{"model": "autoregressive pixel model", "dataset": "Sentinel-2 satellite tiles (TerraMesh)", "train_examples": 72500, "image_size": 20, "horizontal_flip": true, "levels_per_channel": 6, "vocab_size": 217, "arch": "transformer_decoder", "width": 320, "layers": 10, "norm": "layernorm", "norm_position": "pre", "activation": "swiglu", "mlp_ratio": 3, "head_dim": 16, "fused_qkv": false, "bias": "none", "qk_norm": false, "layer_scale_init": 0.1, "parallel_block": false, "inner_norm": false, "drop_path": 0.1, "positions": "rope", "tie_embeddings": false, "init": "trunc_normal_002", "residual_init": "scaled_by_depth", "optimizer": "muon", "muon_scale": "original", "lr": 0.014, "momentum": 0.9, "nesterov": true, "orthogonalizer": "polar_express", "adamw_lr_other_params": 0.0017, "grad_clip": 3.0, "cautious_weight_decay": true, "magnitude_pruning": 0.7, "steps": 15300, "batch_size": 32, "epochs": 6.8, "lr_schedule": "cosine", "final_lr_fraction": 0.1, "warmup_steps": 1530, "weight_decay": 0.007, "adamw_weight_decay_other_params": 0.01}
Rows from block 2, named by matrix and row number. Rows with one number belong to one attention dimension. Each number is 200 + 40 x the weight over the matrix's rms, rounded and kept within 0 to 999. All counts start at 0.
# q: attention query (model.blocks.2.attn.q.weight, 320x320), inputs 214-319
# k: attention key (model.blocks.2.attn.k.weight, 320x320), inputs 214-319
q.281,200,71,200,127,200,200,200,200,200,147,174,160,200,200,200,200,200,200,200,200,200,200,274,200,242,200,200,200,211,200,200,200,200,200,287,200,200,200,200,200,200,200,86,200,200,200,221,200,119,312,200,200,200,200,200,200,200,200,107,96,200,125,200,172,200,273,200,242,200,96,225,200,200,266,200,244,200,200,200,155,200,277,200,121,200,200,200,200,200,200,148,276,200,200,200,147,295,247,200,200,255,200,200,339,200,272
q.282,279,200,200,315,200,200,236,200,200,161,20,200,52,200,286,200,200,291,200,200,289,194,200,136,200,200,200,239,200,200,200,200,200,314,295,200,200,200,200,170,200,200,200,119,200,200,200,200,200,130,200,132,200,200,184,120,69,200,117,200,324,200,200,153,200,200,200,200,200,200,165,200,200,200,200,130,200,200,200,200,200,200,200,200,200,278,200,200,200,200,174,158,200,211,200,200,200,232,200,200,200,200,200,200,369,200
q.283,200,200,200,200,249,303,200,200,200,200,200,200,101,244,200,200,200,200,200,200,200,200,200,268,200,109,200,200,200,200,269,200,200,236,200,200,307,200,259,200,92,200,200,200,200,200,200,121,200,200,168,321,200,176,200,337,200,227,164,113,200,200,200,200,200,274,152,200,200,200,318,133,254,200,241,200,231,200,200,200,228,200,200,296,200,200,200,200,200,200,200,200,200,200,200,200,200,200,200,271,200,200,200,258,200,200
q.284,200,200,200,200,200,381,200,200,200,200,200,200,200,200,200,200,200,156,146,200,113,200,256,200,200,200,200,200,200,200,200,140,77,220,200,138,200,200,200,200,200,200,200,200,200,238,200,200,200,264,256,200,92,200,146,200,134,309,74,200,100,102,200,224,200,200,200,131,149,275,244,157,200,200,200,229,200,220,200,200,365,200,200,200,191,200,246,296,200,200,200,200,159,200,200,141,200,200,200,349,303,200,200,200,127,312
q.285,200,200,200,200,229,200,200,200,200,200,200,200,138,200,234,200,200,200,125,200,200,200,259,200,200,200,200,242,200,269,200,200,173,177,154,200,200,200,200,200,259,200,226,280,102,200,200,228,200,247,286,200,200,221,200,200,226,200,200,200,200,200,200,200,200,200,200,200,200,200,200,200,254,200,200,141,200,200,200,92,168,108,147,126,200,151,200,200,200,284,200,157,200,200,203,200,200,282,200,200,200,200,230,200,200,273
q.286,200,275,295,149,200,200,200,200,200,200,200,135,200,200,200,200,134,266,200,200,200,148,200,200,200,200,200,200,200,200,200,200,200,200,200,311,155,176,200,200,257,242,120,200,142,200,200,200,257,200,140,200,200,245,200,200,200,200,145,200,85,200,143,200,200,200,200,200,200,200,200,115,339,200,200,200,200,200,200,200,200,200,200,200,200,200,200,200,200,200,107,167,200,252,318,158,182,267,200,241,200,200,200,200,200,200
q.287,200,200,167,200,200,110,138,200,200,235,200,200,200,273,200,200,200,200,200,200,200,200,200,200,200,200,200,251,200,200,200,200,200,200,182,210,200,200,232,200,167,200,200,179,200,288,200,200,200,200,200,200,200,200,200,228,200,200,178,200,200,133,200,175,200,267,200,200,200,200,200,236,200,200,229,253,200,260,272,200,200,200,198,164,200,200,200,246,200,200,200,200,200,268,148,200,200,200,200,200,200,200,148,200,267,200
q.288,200,200,200,200,200,200,200,302,200,200,200,200,200,200,200,200,200,200,200,200,200,200,200,200,200,200,200,200,131,200,200,200,200,200,200,200,200,200,200,200,200,200,200,200,200,200,200,200,200,200,200,200,200,156,200,200,200,200,149,200,200,200,200,200,200,200,200,253,200,200,200,200,200,200,278,200,200,200,200,200,200,200,200,200,200,200,200,200,200,200,200,200,200,200,200,200,200,110,200,200,200,200,200,200,200,200
q.289,200,200,200,200,200,159,200,200,200,200,200,200,200,200,200,285,200,200,200,208,200,73,200,200,200,170,264,200,283,200,200,200,200,200,200,200,200,266,200,109,200,200,200,200,200,357,200,200,200,200,335,107,108,200,200,349,238,200,200,273,319,200,200,200,200,244,200,200,133,200,200,239,200,252,200,233,200,200,200,200,278,145,200,200,260,287,131,200,200,200,200,200,200,200,132,200,200,200,200,200,245,200,200,156,127,200
q.290,200,200,156,200,200,200,200,200,200,200,200,200,200,200,200,200,200,200,200,200,200,161,139,225,200,200,200,200,200,200,153,200,200,242,200,200,200,200,200,200,200,200,200,200,200,200,200,200,200,200,57,200,200,200,200,200,200,200,200,200,200,210,200,200,200,200,200,200,200,200,200,200,200,200,200,200,200,200,200,200,200,174,200,200,146,200,200,275,200,200,200,253,200,200,200,175,200,200,200,200,200,270,200,200,200,200
q.291,200,200,200,231,200,268,200,200,247,200,141,121,200,200,305,200,289,245,200,120,200,200,200,200,200,200,200,246,200,131,200,116,200,200,95,200,200,56,200,200,200,200,200,200,200,165,200,200,265,200,259,200,200,200,106,200,200,200,180,200,200,200,200,200,200,200,250,200,200,200,200,200,183,111,200,200,200,200,200,200,289,200,200,257,200,87,35,200,162,200,200,80,200,200,200,200,200,200,200,200,200,200,248,200,200,330
q.292,234,249,200,70,154,200,159,200,121,200,152,200,200,200,200,200,200,200,268,145,200,200,200,200,112,261,150,200,108,141,200,200,200,200,71,200,200,200,200,88,200,200,200,200,200,200,200,280,200,237,200,200,200,200,200,200,200,200,200,200,200,200,318,200,200,167,336,200,215,254,123,348,200,200,280,59,200,47,200,200,200,268,200,253,200,110,200,309,200,200,286,200,254,200,200,200,200,200,200,200,125,200,200,200,334,200
q.293,200,200,200,200,200,200,200,200,267,200,200,200,200,200,200,200,200,200,200,200,200,200,200,171,200,200,200,200,202,200,200,200,200,200,111,215,200,200,200,200,200,200,142,200,200,200,152,200,200,200,200,272,200,101,148,200,200,200,200,200,200,200,200,200,200,200,115,200,277,200,200,200,200,200,200,237,200,284,200,200,200,200,200,200,200,200,200,200,200,96,200,200,200,200,200,162,233,135,200,200,200,200,200,200,200,200
q.294,200,260,200,200,200,294,200,200,200,200,200,200,298,200,200,200,200,257,200,269,120,200,200,254,134,200,200,200,229,234,200,200,200,200,200,226,281,200,200,319,180,200,200,200,200,200,232,107,159,131,184,200,132,200,200,200,248,200,107,200,200,200,200,200,200,301,200,200,200,200,200,200,200,200,200,200,200,200,200,200,321,200,200,269,200,245,200,200,200,200,261,200,137,87,248,200,200,200,245,200,200,200,200,130,109,31
q.295,200,200,200,165,178,200,200,200,200,200,200,56,261,200,200,200,200,200,244,200,200,164,200,200,200,283,157,200,200,200,200,200,200,200,200,200,200,200,56,122,200,200,200,200,200,200,200,200,200,245,200,200,200,200,260,200,200,200,200,125,200,114,200,181,200,148,200,200,293,200,200,227,249,200,200,250,200,345,200,263,236,200,200,200,200,46,125,200,312,200,253,200,200,200,181,159,200,200,200,200,200,200,200,200,249,200
q.296,200,149,238,200,200,200,147,200,200,287,200,200,200,174,200,200,200,147,200,200,200,200,200,200,298,240,200,200,200,200,239,200,200,200,200,200,200,200,200,200,200,200,200,200,200,200,200,200,200,200,200,200,200,200,200,200,200,200,200,200,167,200,200,200,163,200,200,200,200,200,200,200,200,200,200,200,200,200,200,200,200,200,200,200,200,200,200,200,200,200,249,200,200,200,200,200,200,200,175,200,200,200,200,200,200,200
q.297,200,200,200,200,255,200,200,200,200,200,134,284,333,163,200,200,200,200,124,200,200,211,238,141,248,200,200,200,200,200,80,200,200,200,200,200,200,200,246,200,200,200,200,104,200,279,150,200,200,200,279,102,200,200,200,167,200,200,98,161,100,200,114,200,179,200,200,154,200,300,206,200,200,200,311,125,150,200,108,118,200,245,200,200,200,200,259,200,200,238,200,200,117,200,24,248,200,200,200,105,51,200,200,200,114,289
q.298,200,218,200,200,200,200,144,200,200,200,200,200,266,200,200,200,131,200,243,200,200,200,200,200,200,200,200,293,254,200,200,200,200,200,200,200,200,257,189,200,200,200,200,200,200,200,200,200,200,200,200,200,200,200,200,200,255,200,200,288,200,200,200,200,200,200,200,245,200,200,200,200,235,200,200,200,200,200,200,166,200,200,200,200,143,227,252,200,200,200,200,200,200,200,200,200,200,247,200,200,253,200,200,136,266,226
q.299,200,113,200,200,200,200,200,200,303,200,200,200,200,200,200,200,200,321,200,146,200,200,200,200,200,162,200,165,200,137,200,200,200,200,200,200,200,200,200,200,173,200,200,200,200,200,200,200,200,200,200,200,200,200,200,250,200,334,200,200,200,222,200,200,200,200,132,131,200,200,200,325,200,200,200,200,255,200,200,200,200,200,200,200,200,200,200,155,200,200,95,200,200,200,57,200,139,300,200,200,200,242,200,238,200,126
q.300,272,155,276,200,269,114,200,200,315,200,200,200,200,200,143,200,200,231,200,200,200,200,200,200,200,296,241,200,200,200,150,200,135,262,127,200,182,236,200,284,165,200,200,200,200,200,200,200,200,200,200,209,200,178,245,200,200,200,200,200,200,200,200,308,158,200,200,200,200,200,200,200,200,200,200,200,105,132,91,145,200,200,224,200,228,264,279,200,200,200,82,200,161,256,244,200,200,200,340,200,200,200,200,200,143,200
q.301,200,200,200,200,200,200,200,200,200,200,200,200,200,200,200,200,200,200,200,200,200,200,200,166,173,200,128,200,245,200,200,200,200,158,200,241,134,121,271,200,261,200,200,200,200,200,200,142,200,273,200,105,200,200,200,200,175,200,235,200,200,200,200,106,240,200,200,257,309,200,252,200,294,200,138,270,319,200,200,200,200,200,89,270,200,200,200,200,200,200,200,187,200,200,200,157,259,166,200,200,200,200,126,259,139,146
q.302,150,321,200,200,174,200,200,200,57,275,243,200,200,304,200,200,299,200,200,200,200,138,200,293,243,228,157,258,200,200,285,200,257,200,200,200,200,159,200,200,147,200,200,200,200,238,200,200,200,200,200,200,262,133,200,200,200,168,200,292,200,200,133,146,200,200,200,200,200,200,97,213,89,200,276,200,200,200,237,252,200,200,200,200,153,111,200,265,200,200,277,200,269,118,200,200,200,200,200,185,200,200,200,200,200,200
q.303,120,200,328,200,252,200,200,200,200,200,149,200,200,132,182,200,152,200,200,200,200,227,200,200,200,200,260,157,200,200,198,200,112,200,200,200,132,147,200,200,258,200,200,200,200,123,318,141,259,200,200,200,138,313,200,200,200,200,200,83,200,257,200,200,84,200,138,200,200,200,200,123,326,200,170,200,146,200,200,150,284,300,311,151,264,200,215,89,200,200,200,200,145,200,200,200,200,95,235,200,200,146,200,166,117,200
q.304,200,263,200,144,200,257,200,200,200,125,200,200,127,301,163,200,200,200,200,200,200,200,200,200,200,229,200,200,200,174,251,260,200,249,200,200,200,200,119,200,200,122,200,316,246,172,252,200,200,260,105,200,200,200,200,200,227,178,200,200,234,200,217,293,200,200,200,200,200,200,200,200,145,259,208,200,166,200,200,153,121,200,200,242,200,200,200,113,200,200,200,200,147,200,276,263,200,200,150,200,225,174,200,294,165,147
q.305,200,176,200,200,200,230,200,246,200,200,200,200,200,200,200,200,200,200,200,200,200,200,200,200,200,200,200,200,224,148,200,200,200,293,284,243,223,200,240,200,200,200,200,234,173,200,200,283,177,200,200,200,200,200,200,200,200,235,277,200,200,123,200,148,268,200,200,200,292,200,200,163,137,200,200,253,200,200,200,143,200,222,200,132,200,200,200,200,200,135,200,200,200,200,200,200,200,162,200,200,200,200,200,200,149,170
q.306,200,200,200,98,259,200,200,200,200,200,200,148,200,200,200,306,200,200,200,200,200,200,200,200,128,200,240,200,148,200,200,135,200,254,200,258,200,200,200,200,200,289,200,200,200,200,246,200,200,200,200,200,200,200,200,200,200,200,200,176,200,200,200,200,200,200,200,306,200,291,158,200,200,200,200,150,200,200,257,200,129,200,262,132,200,137,256,200,200,163,200,200,102,200,133,200,220,200,200,200,200,200,272,200,200,122
q.307,200,200,200,254,200,200,200,305,200,200,200,200,200,200,200,200,200,200,200,320,200,200,200,235,200,200,200,200,200,200,200,200,200,217,148,200,200,200,227,178,200,200,200,200,239,200,200,200,200,200,176,200,200,230,200,109,200,114,238,200,200,200,183,200,144,200,200,200,200,173,252,200,200,200,230,200,200,200,200,200,153,200,200,200,200,243,200,200,200,255,163,200,221,200,200,200,200,200,200,200,200,200,277,200,200,200
q.308,200,157,200,200,255,245,200,200,270,130,200,200,153,222,200,249,200,200,290,200,200,200,123,200,200,200,91,200,200,151,127,200,200,200,231,234,200,243,200,200,200,172,200,275,200,200,200,200,151,200,200,148,219,200,200,245,151,200,200,200,200,200,200,200,153,200,222,200,161,200,250,200,154,200,200,200,200,228,200,285,163,234,200,200,159,190,200,200,255,175,200,200,200,264,200,200,228,200,200,304,161,116,200,272,200,200
q.309,200,200,200,200,177,200,160,233,160,231,200,148,223,200,200,200,173,128,200,200,200,200,200,200,200,200,149,130,200,164,200,200,200,117,261,200,200,222,200,200,200,200,200,200,200,254,200,234,137,200,200,200,200,200,200,200,234,183,132,242,200,173,200,221,158,200,200,239,200,200,200,246,200,200,173,200,234,114,200,252,200,239,200,200,200,200,200,200,177,187,200,200,200,162,200,200,200,200,155,200,200,200,148,151,200,200
q.310,200,200,125,200,238,185,200,241,237,178,138,200,255,200,200,200,219,200,200,226,181,256,200,200,240,200,200,200,200,200,200,178,181,175,200,200,200,200,200,200,167,200,200,237,200,200,200,200,200,200,200,237,200,200,200,146,200,200,160,252,200,200,200,200,200,200,168,200,200,160,200,200,256,200,200,200,255,200,149,200,200,150,200,278,240,200,226,160,162,232,161,200,200,200,200,200,155,200,200,143,200,200,200,200,165,135
q.311,200,157,232,200,200,200,200,200,200,242,200,200,200,266,200,200,200,200,200,200,220,200,230,221,200,200,200,200,233,200,176,200,255,200,200,200,200,169,200,200,200,200,225,147,200,181,130,200,200,231,200,234,200,221,200,200,200,226,250,200,200,200,228,200,200,200,170,200,237,200,200,200,200,200,200,147,200,166,153,200,237,200,200,200,200,200,200,123,169,257,200,245,200,200,200,148,200,137,200,200,200,182,200,200,200,200
k.281,200,43,200,200,240,128,200,219,200,163,145,224,200,200,200,200,200,200,150,200,200,200,282,200,200,200,200,200,200,200,172,200,262,228,200,200,200,200,200,234,200,200,200,244,200,104,200,200,135,200,200,129,200,200,189,200,200,200,113,200,283,200,200,200,121,200,200,123,200,200,200,200,200,200,200,200,200,121,200,200,200,256,200,112,225,270,149,200,124,231,200,200,200,200,200,200,200,200,200,154,200,200,200,262,268,200
k.282,200,200,129,200,200,200,200,230,183,200,200,200,200,236,200,258,200,115,200,200,106,200,200,200,154,200,137,200,200,200,200,200,200,200,200,200,200,200,200,200,252,200,200,200,278,231,200,200,200,132,275,200,174,267,200,249,250,200,221,200,200,200,288,200,200,200,200,200,200,200,220,294,200,261,145,200,200,200,200,200,69,200,200,251,200,200,200,200,200,124,200,200,149,200,200,138,200,200,260,334,200,128,200,200,64,200
k.283,200,200,200,200,272,200,240,200,141,96,200,200,261,150,200,200,200,200,200,200,200,200,200,154,200,200,200,200,200,293,200,107,200,200,290,110,200,200,200,139,200,200,200,200,168,84,282,200,200,200,142,200,195,200,200,200,200,200,200,200,200,200,200,268,200,255,280,200,200,200,200,91,200,200,260,200,153,200,200,200,200,200,200,200,200,200,76,200,200,200,200,200,200,200,200,115,200,139,200,200,268,258,200,200,124,166
k.284,307,200,200,200,200,200,200,200,248,91,200,200,200,150,200,200,200,262,200,200,200,200,200,200,200,200,200,200,315,200,200,120,185,229,200,200,231,195,200,200,200,273,238,200,200,200,228,200,135,200,212,200,115,200,161,133,123,278,156,200,200,200,200,200,200,196,222,200,165,200,200,67,200,212,200,200,200,200,154,200,200,200,200,200,99,200,200,200,200,236,231,200,105,279,200,200,200,200,200,200,200,200,309,200,91,200
k.285,200,200,158,245,145,200,200,200,200,200,112,200,200,200,200,174,200,200,200,200,200,200,235,200,242,200,200,200,200,200,167,106,200,163,271,200,200,200,200,200,200,200,200,200,100,200,268,200,200,200,200,200,200,200,293,200,200,200,111,95,200,200,200,200,200,200,200,200,200,200,200,177,200,157,200,200,116,200,200,148,161,240,239,245,274,125,200,200,200,200,297,200,200,200,176,200,251,200,251,102,200,200,270,200,200,200
k.286,200,200,200,200,143,135,200,117,200,200,200,197,200,200,200,113,114,130,200,306,177,200,200,200,200,200,200,146,200,159,227,200,200,200,200,267,200,200,200,105,279,148,200,200,200,200,200,200,277,200,200,159,200,200,200,200,290,200,171,200,200,200,245,176,200,200,141,200,200,200,110,163,200,157,256,320,200,252,200,200,144,200,200,200,139,80,200,200,200,200,200,236,200,200,226,200,200,255,200,200,200,200,200,200,200,200
k.287,200,200,200,200,200,200,200,200,200,138,200,200,200,200,200,200,200,200,200,253,200,200,153,155,298,200,200,200,193,200,149,200,252,200,200,200,262,200,200,200,200,200,200,200,200,200,200,215,200,200,200,262,200,200,285,200,200,200,168,200,200,284,200,200,200,200,200,200,159,273,200,200,172,200,254,200,230,264,200,200,200,200,200,200,138,200,200,200,200,200,200,200,200,200,200,200,200,200,200,200,200,200,200,147,221,200
k.288,200,200,200,200,238,200,167,200,200,200,200,200,200,200,200,200,200,200,200,200,200,200,200,200,200,200,242,200,200,238,183,200,200,200,200,274,200,200,200,200,203,200,200,200,200,200,200,200,200,200,200,172,200,200,200,200,200,200,200,200,200,200,200,200,200,200,200,200,200,200,200,200,200,200,200,200,200,200,200,200,200,200,200,200,200,200,200,120,200,200,200,200,200,200,200,200,200,200,200,200,193,200,200,200,200,200
k.289,200,200,264,200,200,200,200,200,200,200,200,200,200,200,200,200,200,200,200,200,200,200,200,124,200,149,200,120,200,200,200,95,200,200,200,60,200,200,200,200,200,200,272,228,200,200,200,200,200,200,133,200,210,145,200,200,252,200,253,200,200,283,93,235,200,200,130,176,200,200,285,200,240,200,200,200,246,200,200,200,200,200,286,142,300,200,126,267,228,200,135,200,200,200,91,200,105,200,200,240,200,200,200,105,301,200
k.290,200,200,251,200,267,123,200,200,200,200,229,200,200,200,200,200,200,200,200,200,200,200,200,302,200,200,200,200,200,200,200,146,200,200,200,200,200,200,142,200,200,200,200,200,200,225,200,200,200,200,224,200,200,200,200,200,200,200,237,200,200,200,175,200,200,200,200,200,200,200,200,200,200,200,200,200,200,200,200,200,200,200,200,141,200,200,200,69,200,200,200,200,148,200,200,200,200,200,200,200,200,200,200,122,200,182
k.291,200,200,200,233,93,241,200,200,200,200,200,115,200,200,200,200,200,200,200,314,46,200,200,102,173,200,122,200,200,200,200,200,300,200,165,200,200,200,283,200,200,156,200,200,200,236,200,200,318,200,200,183,131,200,200,200,308,200,200,200,200,200,160,200,200,294,200,273,200,379,200,200,200,302,200,200,200,200,200,200,81,200,125,200,200,200,200,200,200,200,200,200,200,200,204,177,200,200,200,200,200,200,200,200,121,200
k.292,200,200,200,200,200,200,291,315,200,200,261,200,200,300,322,121,287,200,200,200,200,200,237,200,200,266,200,319,200,200,200,299,200,200,200,141,200,200,200,200,200,200,135,127,273,152,271,200,200,200,200,200,200,160,200,200,200,200,97,136,200,200,200,200,268,241,200,200,200,200,200,200,200,200,274,200,123,200,112,257,200,151,219,176,200,10,243,200,200,200,200,200,200,200,200,200,200,141,159,200,200,282,200,200,200,281
k.293,200,200,200,200,200,200,200,200,200,200,200,200,200,137,200,200,200,200,228,200,136,200,200,200,274,200,263,200,200,200,200,200,200,200,200,146,186,319,200,200,200,200,200,200,200,303,200,249,238,200,200,200,200,200,200,200,200,200,200,200,200,200,282,200,133,149,200,200,200,200,200,200,200,200,247,200,200,200,272,200,200,186,139,200,200,200,143,200,200,200,181,200,200,150,200,200,200,200,235,109,200,200,200,200,200,200
k.294,200,200,200,200,200,200,172,200,200,142,200,141,200,96,200,200,200,245,229,229,200,156,200,270,200,200,200,290,200,200,200,200,200,147,200,200,200,253,200,317,200,200,284,200,200,269,200,200,200,200,200,200,200,200,200,200,200,234,287,200,161,314,200,300,298,270,200,116,200,200,200,200,200,200,200,200,200,200,200,123,93,200,200,82,200,200,200,300,200,200,200,107,200,200,200,200,179,55,200,200,200,200,71,200,200,200
k.295,200,200,200,200,200,200,200,200,200,292,200,200,200,291,200,200,165,200,255,179,200,200,200,200,269,200,200,254,288,200,200,200,200,200,200,149,200,200,200,200,200,200,223,200,330,200,200,200,200,125,284,200,200,200,200,200,200,200,219,170,278,125,200,127,200,200,200,200,154,200,200,200,137,141,200,200,200,200,285,200,319,162,200,174,200,200,200,200,200,200,200,303,200,110,200,228,258,200,200,200,250,200,200,200,222,200
k.296,200,200,200,200,200,200,200,200,200,306,200,146,200,141,200,200,200,200,200,200,200,200,200,200,200,200,200,200,200,200,281,200,200,272,200,200,156,200,200,200,166,200,200,200,200,200,200,200,200,200,200,200,200,200,200,200,200,200,200,220,200,200,200,81,200,200,179,200,200,200,200,200,200,200,200,200,200,142,200,200,200,200,200,241,200,200,310,200,150,200,200,200,200,200,200,200,200,200,261,200,200,200,200,200,234,51
k.297,200,200,200,200,200,236,200,200,263,249,200,200,251,200,200,200,130,200,200,200,177,200,99,200,218,200,298,200,200,50,99,117,200,200,200,234,200,250,200,200,200,200,200,200,200,200,200,200,200,200,200,200,200,235,200,250,200,200,153,200,114,200,200,200,200,200,84,200,264,78,200,254,215,200,200,200,275,200,200,200,124,200,200,364,200,200,200,200,315,200,200,87,200,114,81,200,155,114,162,200,200,200,240,200,200,200
k.298,200,302,160,200,200,200,200,200,200,268,200,308,200,126,200,200,200,200,219,200,200,200,200,200,200,238,200,149,200,200,200,200,134,200,223,200,200,200,200,200,200,200,200,316,200,200,200,200,261,200,200,200,200,200,200,200,129,200,288,200,141,335,200,200,200,200,200,200,200,200,200,200,200,200,200,200,200,200,200,110,200,200,200,200,200,200,200,200,200,200,200,165,200,200,200,200,200,150,200,200,200,146,200,200,200,200
k.299,255,200,200,200,200,131,200,301,200,135,287,295,200,298,250,200,200,157,184,200,158,249,200,200,312,200,200,200,200,200,200,200,262,160,200,200,149,169,200,200,284,200,127,200,119,200,200,200,200,200,171,200,252,200,264,200,200,200,200,200,200,200,281,132,200,200,200,200,200,284,200,200,200,200,200,200,200,200,200,200,200,200,200,200,200,200,200,200,200,200,200,200,200,200,152,200,200,200,200,200,200,200,200,200,261,200
k.300,200,200,200,262,200,112,200,200,200,145,200,200,188,243,200,200,200,190,222,200,200,145,200,299,200,200,316,142,200,200,260,62,280,171,200,200,200,200,122,200,200,200,200,200,200,200,200,163,200,200,200,200,200,200,79,200,232,200,200,200,200,200,200,200,137,200,323,200,200,229,138,122,200,200,200,200,200,200,200,200,200,236,200,200,200,200,75,200,252,200,200,261,200,200,200,200,200,88,200,200,200,200,200,219,200,200
k.301,235,284,200,200,200,200,257,200,200,171,271,200,200,245,200,200,200,200,200,200,200,200,125,316,315,164,200,200,200,200,200,200,149,200,200,119,200,200,200,200,157,200,200,200,284,200,200,200,200,200,282,200,200,200,200,141,200,200,200,165,117,200,200,200,200,200,259,200,141,200,218,200,200,200,264,200,200,200,308,200,200,200,197,200,200,200,200,200,269,200,200,200,200,200,105,200,200,200,200,200,200,264,200,200,200,200
k.302,89,200,200,200,200,200,122,200,200,200,125,200,200,200,200,296,117,311,277,200,200,289,252,200,188,200,200,200,200,200,246,200,200,200,200,200,200,200,200,200,200,200,200,200,200,200,253,200,200,144,160,200,200,258,200,200,200,200,200,154,200,200,180,200,129,289,200,200,200,200,200,200,200,200,200,200,200,295,170,246,200,200,200,282,200,107,200,200,200,200,200,200,200,200,292,200,249,200,200,200,200,116,200,200,200,200
k.303,200,200,200,192,119,200,200,200,200,200,313,200,200,336,200,200,200,200,200,200,204,127,200,200,200,200,200,276,200,200,200,200,200,222,200,281,200,110,200,181,200,200,200,200,270,200,200,200,157,200,245,302,200,200,83,200,200,239,200,271,200,236,200,200,200,200,200,259,200,200,200,200,104,132,111,105,200,125,200,200,200,200,200,93,290,288,200,109,200,200,200,200,200,200,51,111,200,222,200,200,200,200,186,200,200,133
k.304,200,200,112,130,200,200,200,200,150,200,290,153,200,200,200,215,200,216,200,200,200,200,200,200,200,210,145,200,200,200,200,200,200,200,268,284,200,200,271,200,200,200,200,200,108,200,180,280,200,200,200,200,200,200,200,200,200,200,200,200,200,166,200,147,200,200,200,169,278,200,200,251,131,200,200,200,200,200,200,200,200,200,200,200,200,200,200,200,200,200,151,200,200,200,200,157,200,200,164,200,145,251,200,200,200,200
k.305,200,118,200,200,200,200,200,200,200,144,158,200,200,157,200,200,200,127,200,255,200,225,293,200,200,200,200,200,237,200,200,200,200,200,200,156,200,200,136,200,265,200,200,231,200,226,200,200,174,200,255,200,281,143,200,282,200,200,200,200,200,200,200,200,200,200,158,200,200,200,200,144,200,225,200,200,200,131,200,141,151,200,200,200,222,200,200,134,161,162,200,200,200,200,200,200,253,200,200,200,200,105,200,255,110,245
k.306,200,200,200,200,295,200,200,140,120,200,200,163,200,200,200,200,200,153,200,259,200,234,262,200,200,161,235,200,200,164,200,200,89,200,161,293,233,232,200,200,200,200,200,200,269,113,200,200,263,200,200,200,200,200,200,244,200,253,200,138,236,200,259,200,200,200,200,200,257,200,200,200,200,200,200,200,200,136,189,150,200,279,200,200,200,200,200,133,200,200,200,200,200,200,200,200,253,200,200,229,237,200,200,161,200,200
k.307,200,250,200,200,200,161,112,200,200,200,292,200,200,157,200,200,200,200,200,200,134,157,200,200,200,200,165,217,200,200,200,200,304,135,200,200,229,200,115,155,222,200,172,132,200,232,200,200,200,137,200,200,233,251,244,200,200,200,200,172,170,200,200,156,200,152,237,200,200,232,232,257,200,200,143,200,200,200,234,200,200,200,200,200,200,200,200,200,200,200,200,200,167,200,200,200,200,200,200,200,200,200,200,135,227,200
k.308,261,245,200,200,200,180,200,200,200,200,200,337,200,200,129,200,232,200,200,130,200,200,200,200,200,200,200,200,200,200,271,150,200,200,173,142,200,200,200,200,200,247,200,200,185,242,200,172,254,200,135,200,200,200,200,200,200,200,200,200,161,200,200,200,200,200,307,200,272,200,200,266,200,200,200,200,200,143,200,200,253,275,200,277,270,200,141,238,204,200,200,200,200,200,200,246,200,110,200,200,200,200,200,120,200,110
k.309,200,200,141,267,200,200,200,200,200,200,200,250,200,200,200,200,200,200,135,200,165,200,281,252,200,200,200,296,200,200,200,200,200,200,200,122,200,179,200,200,269,254,200,125,244,200,278,116,252,200,289,200,244,200,200,200,200,200,200,276,148,234,200,200,200,293,200,200,159,175,159,200,140,230,200,238,123,200,200,200,200,200,200,121,200,200,200,324,200,200,245,200,200,200,200,200,200,200,169,137,147,200,200,273,131,200
k.310,200,200,200,200,200,294,200,200,200,200,200,164,200,244,266,200,169,200,153,200,231,171,200,200,200,200,200,240,200,200,200,200,200,178,200,200,200,200,126,168,200,200,200,233,279,151,200,240,200,200,236,200,138,165,200,200,200,200,265,152,170,170,200,244,161,200,200,237,260,200,167,200,200,200,200,177,147,200,162,200,254,230,200,200,200,200,232,200,200,174,151,167,200,200,200,200,200,200,200,200,200,172,281,147,200,200
k.311,200,200,171,200,200,200,200,285,157,200,200,200,200,175,271,200,200,200,200,200,200,200,134,218,143,200,200,161,200,200,200,200,200,200,226,200,200,246,200,200,200,200,200,200,131,225,220,157,200,200,200,200,200,200,200,200,200,177,149,200,156,200,200,200,235,165,200,200,200,200,200,259,200,200,159,200,200,231,200,255,200,200,200,154,200,173,259,303,242,200,156,200,142,278,200,200,153,252,200,200,200,237,200,232,200,200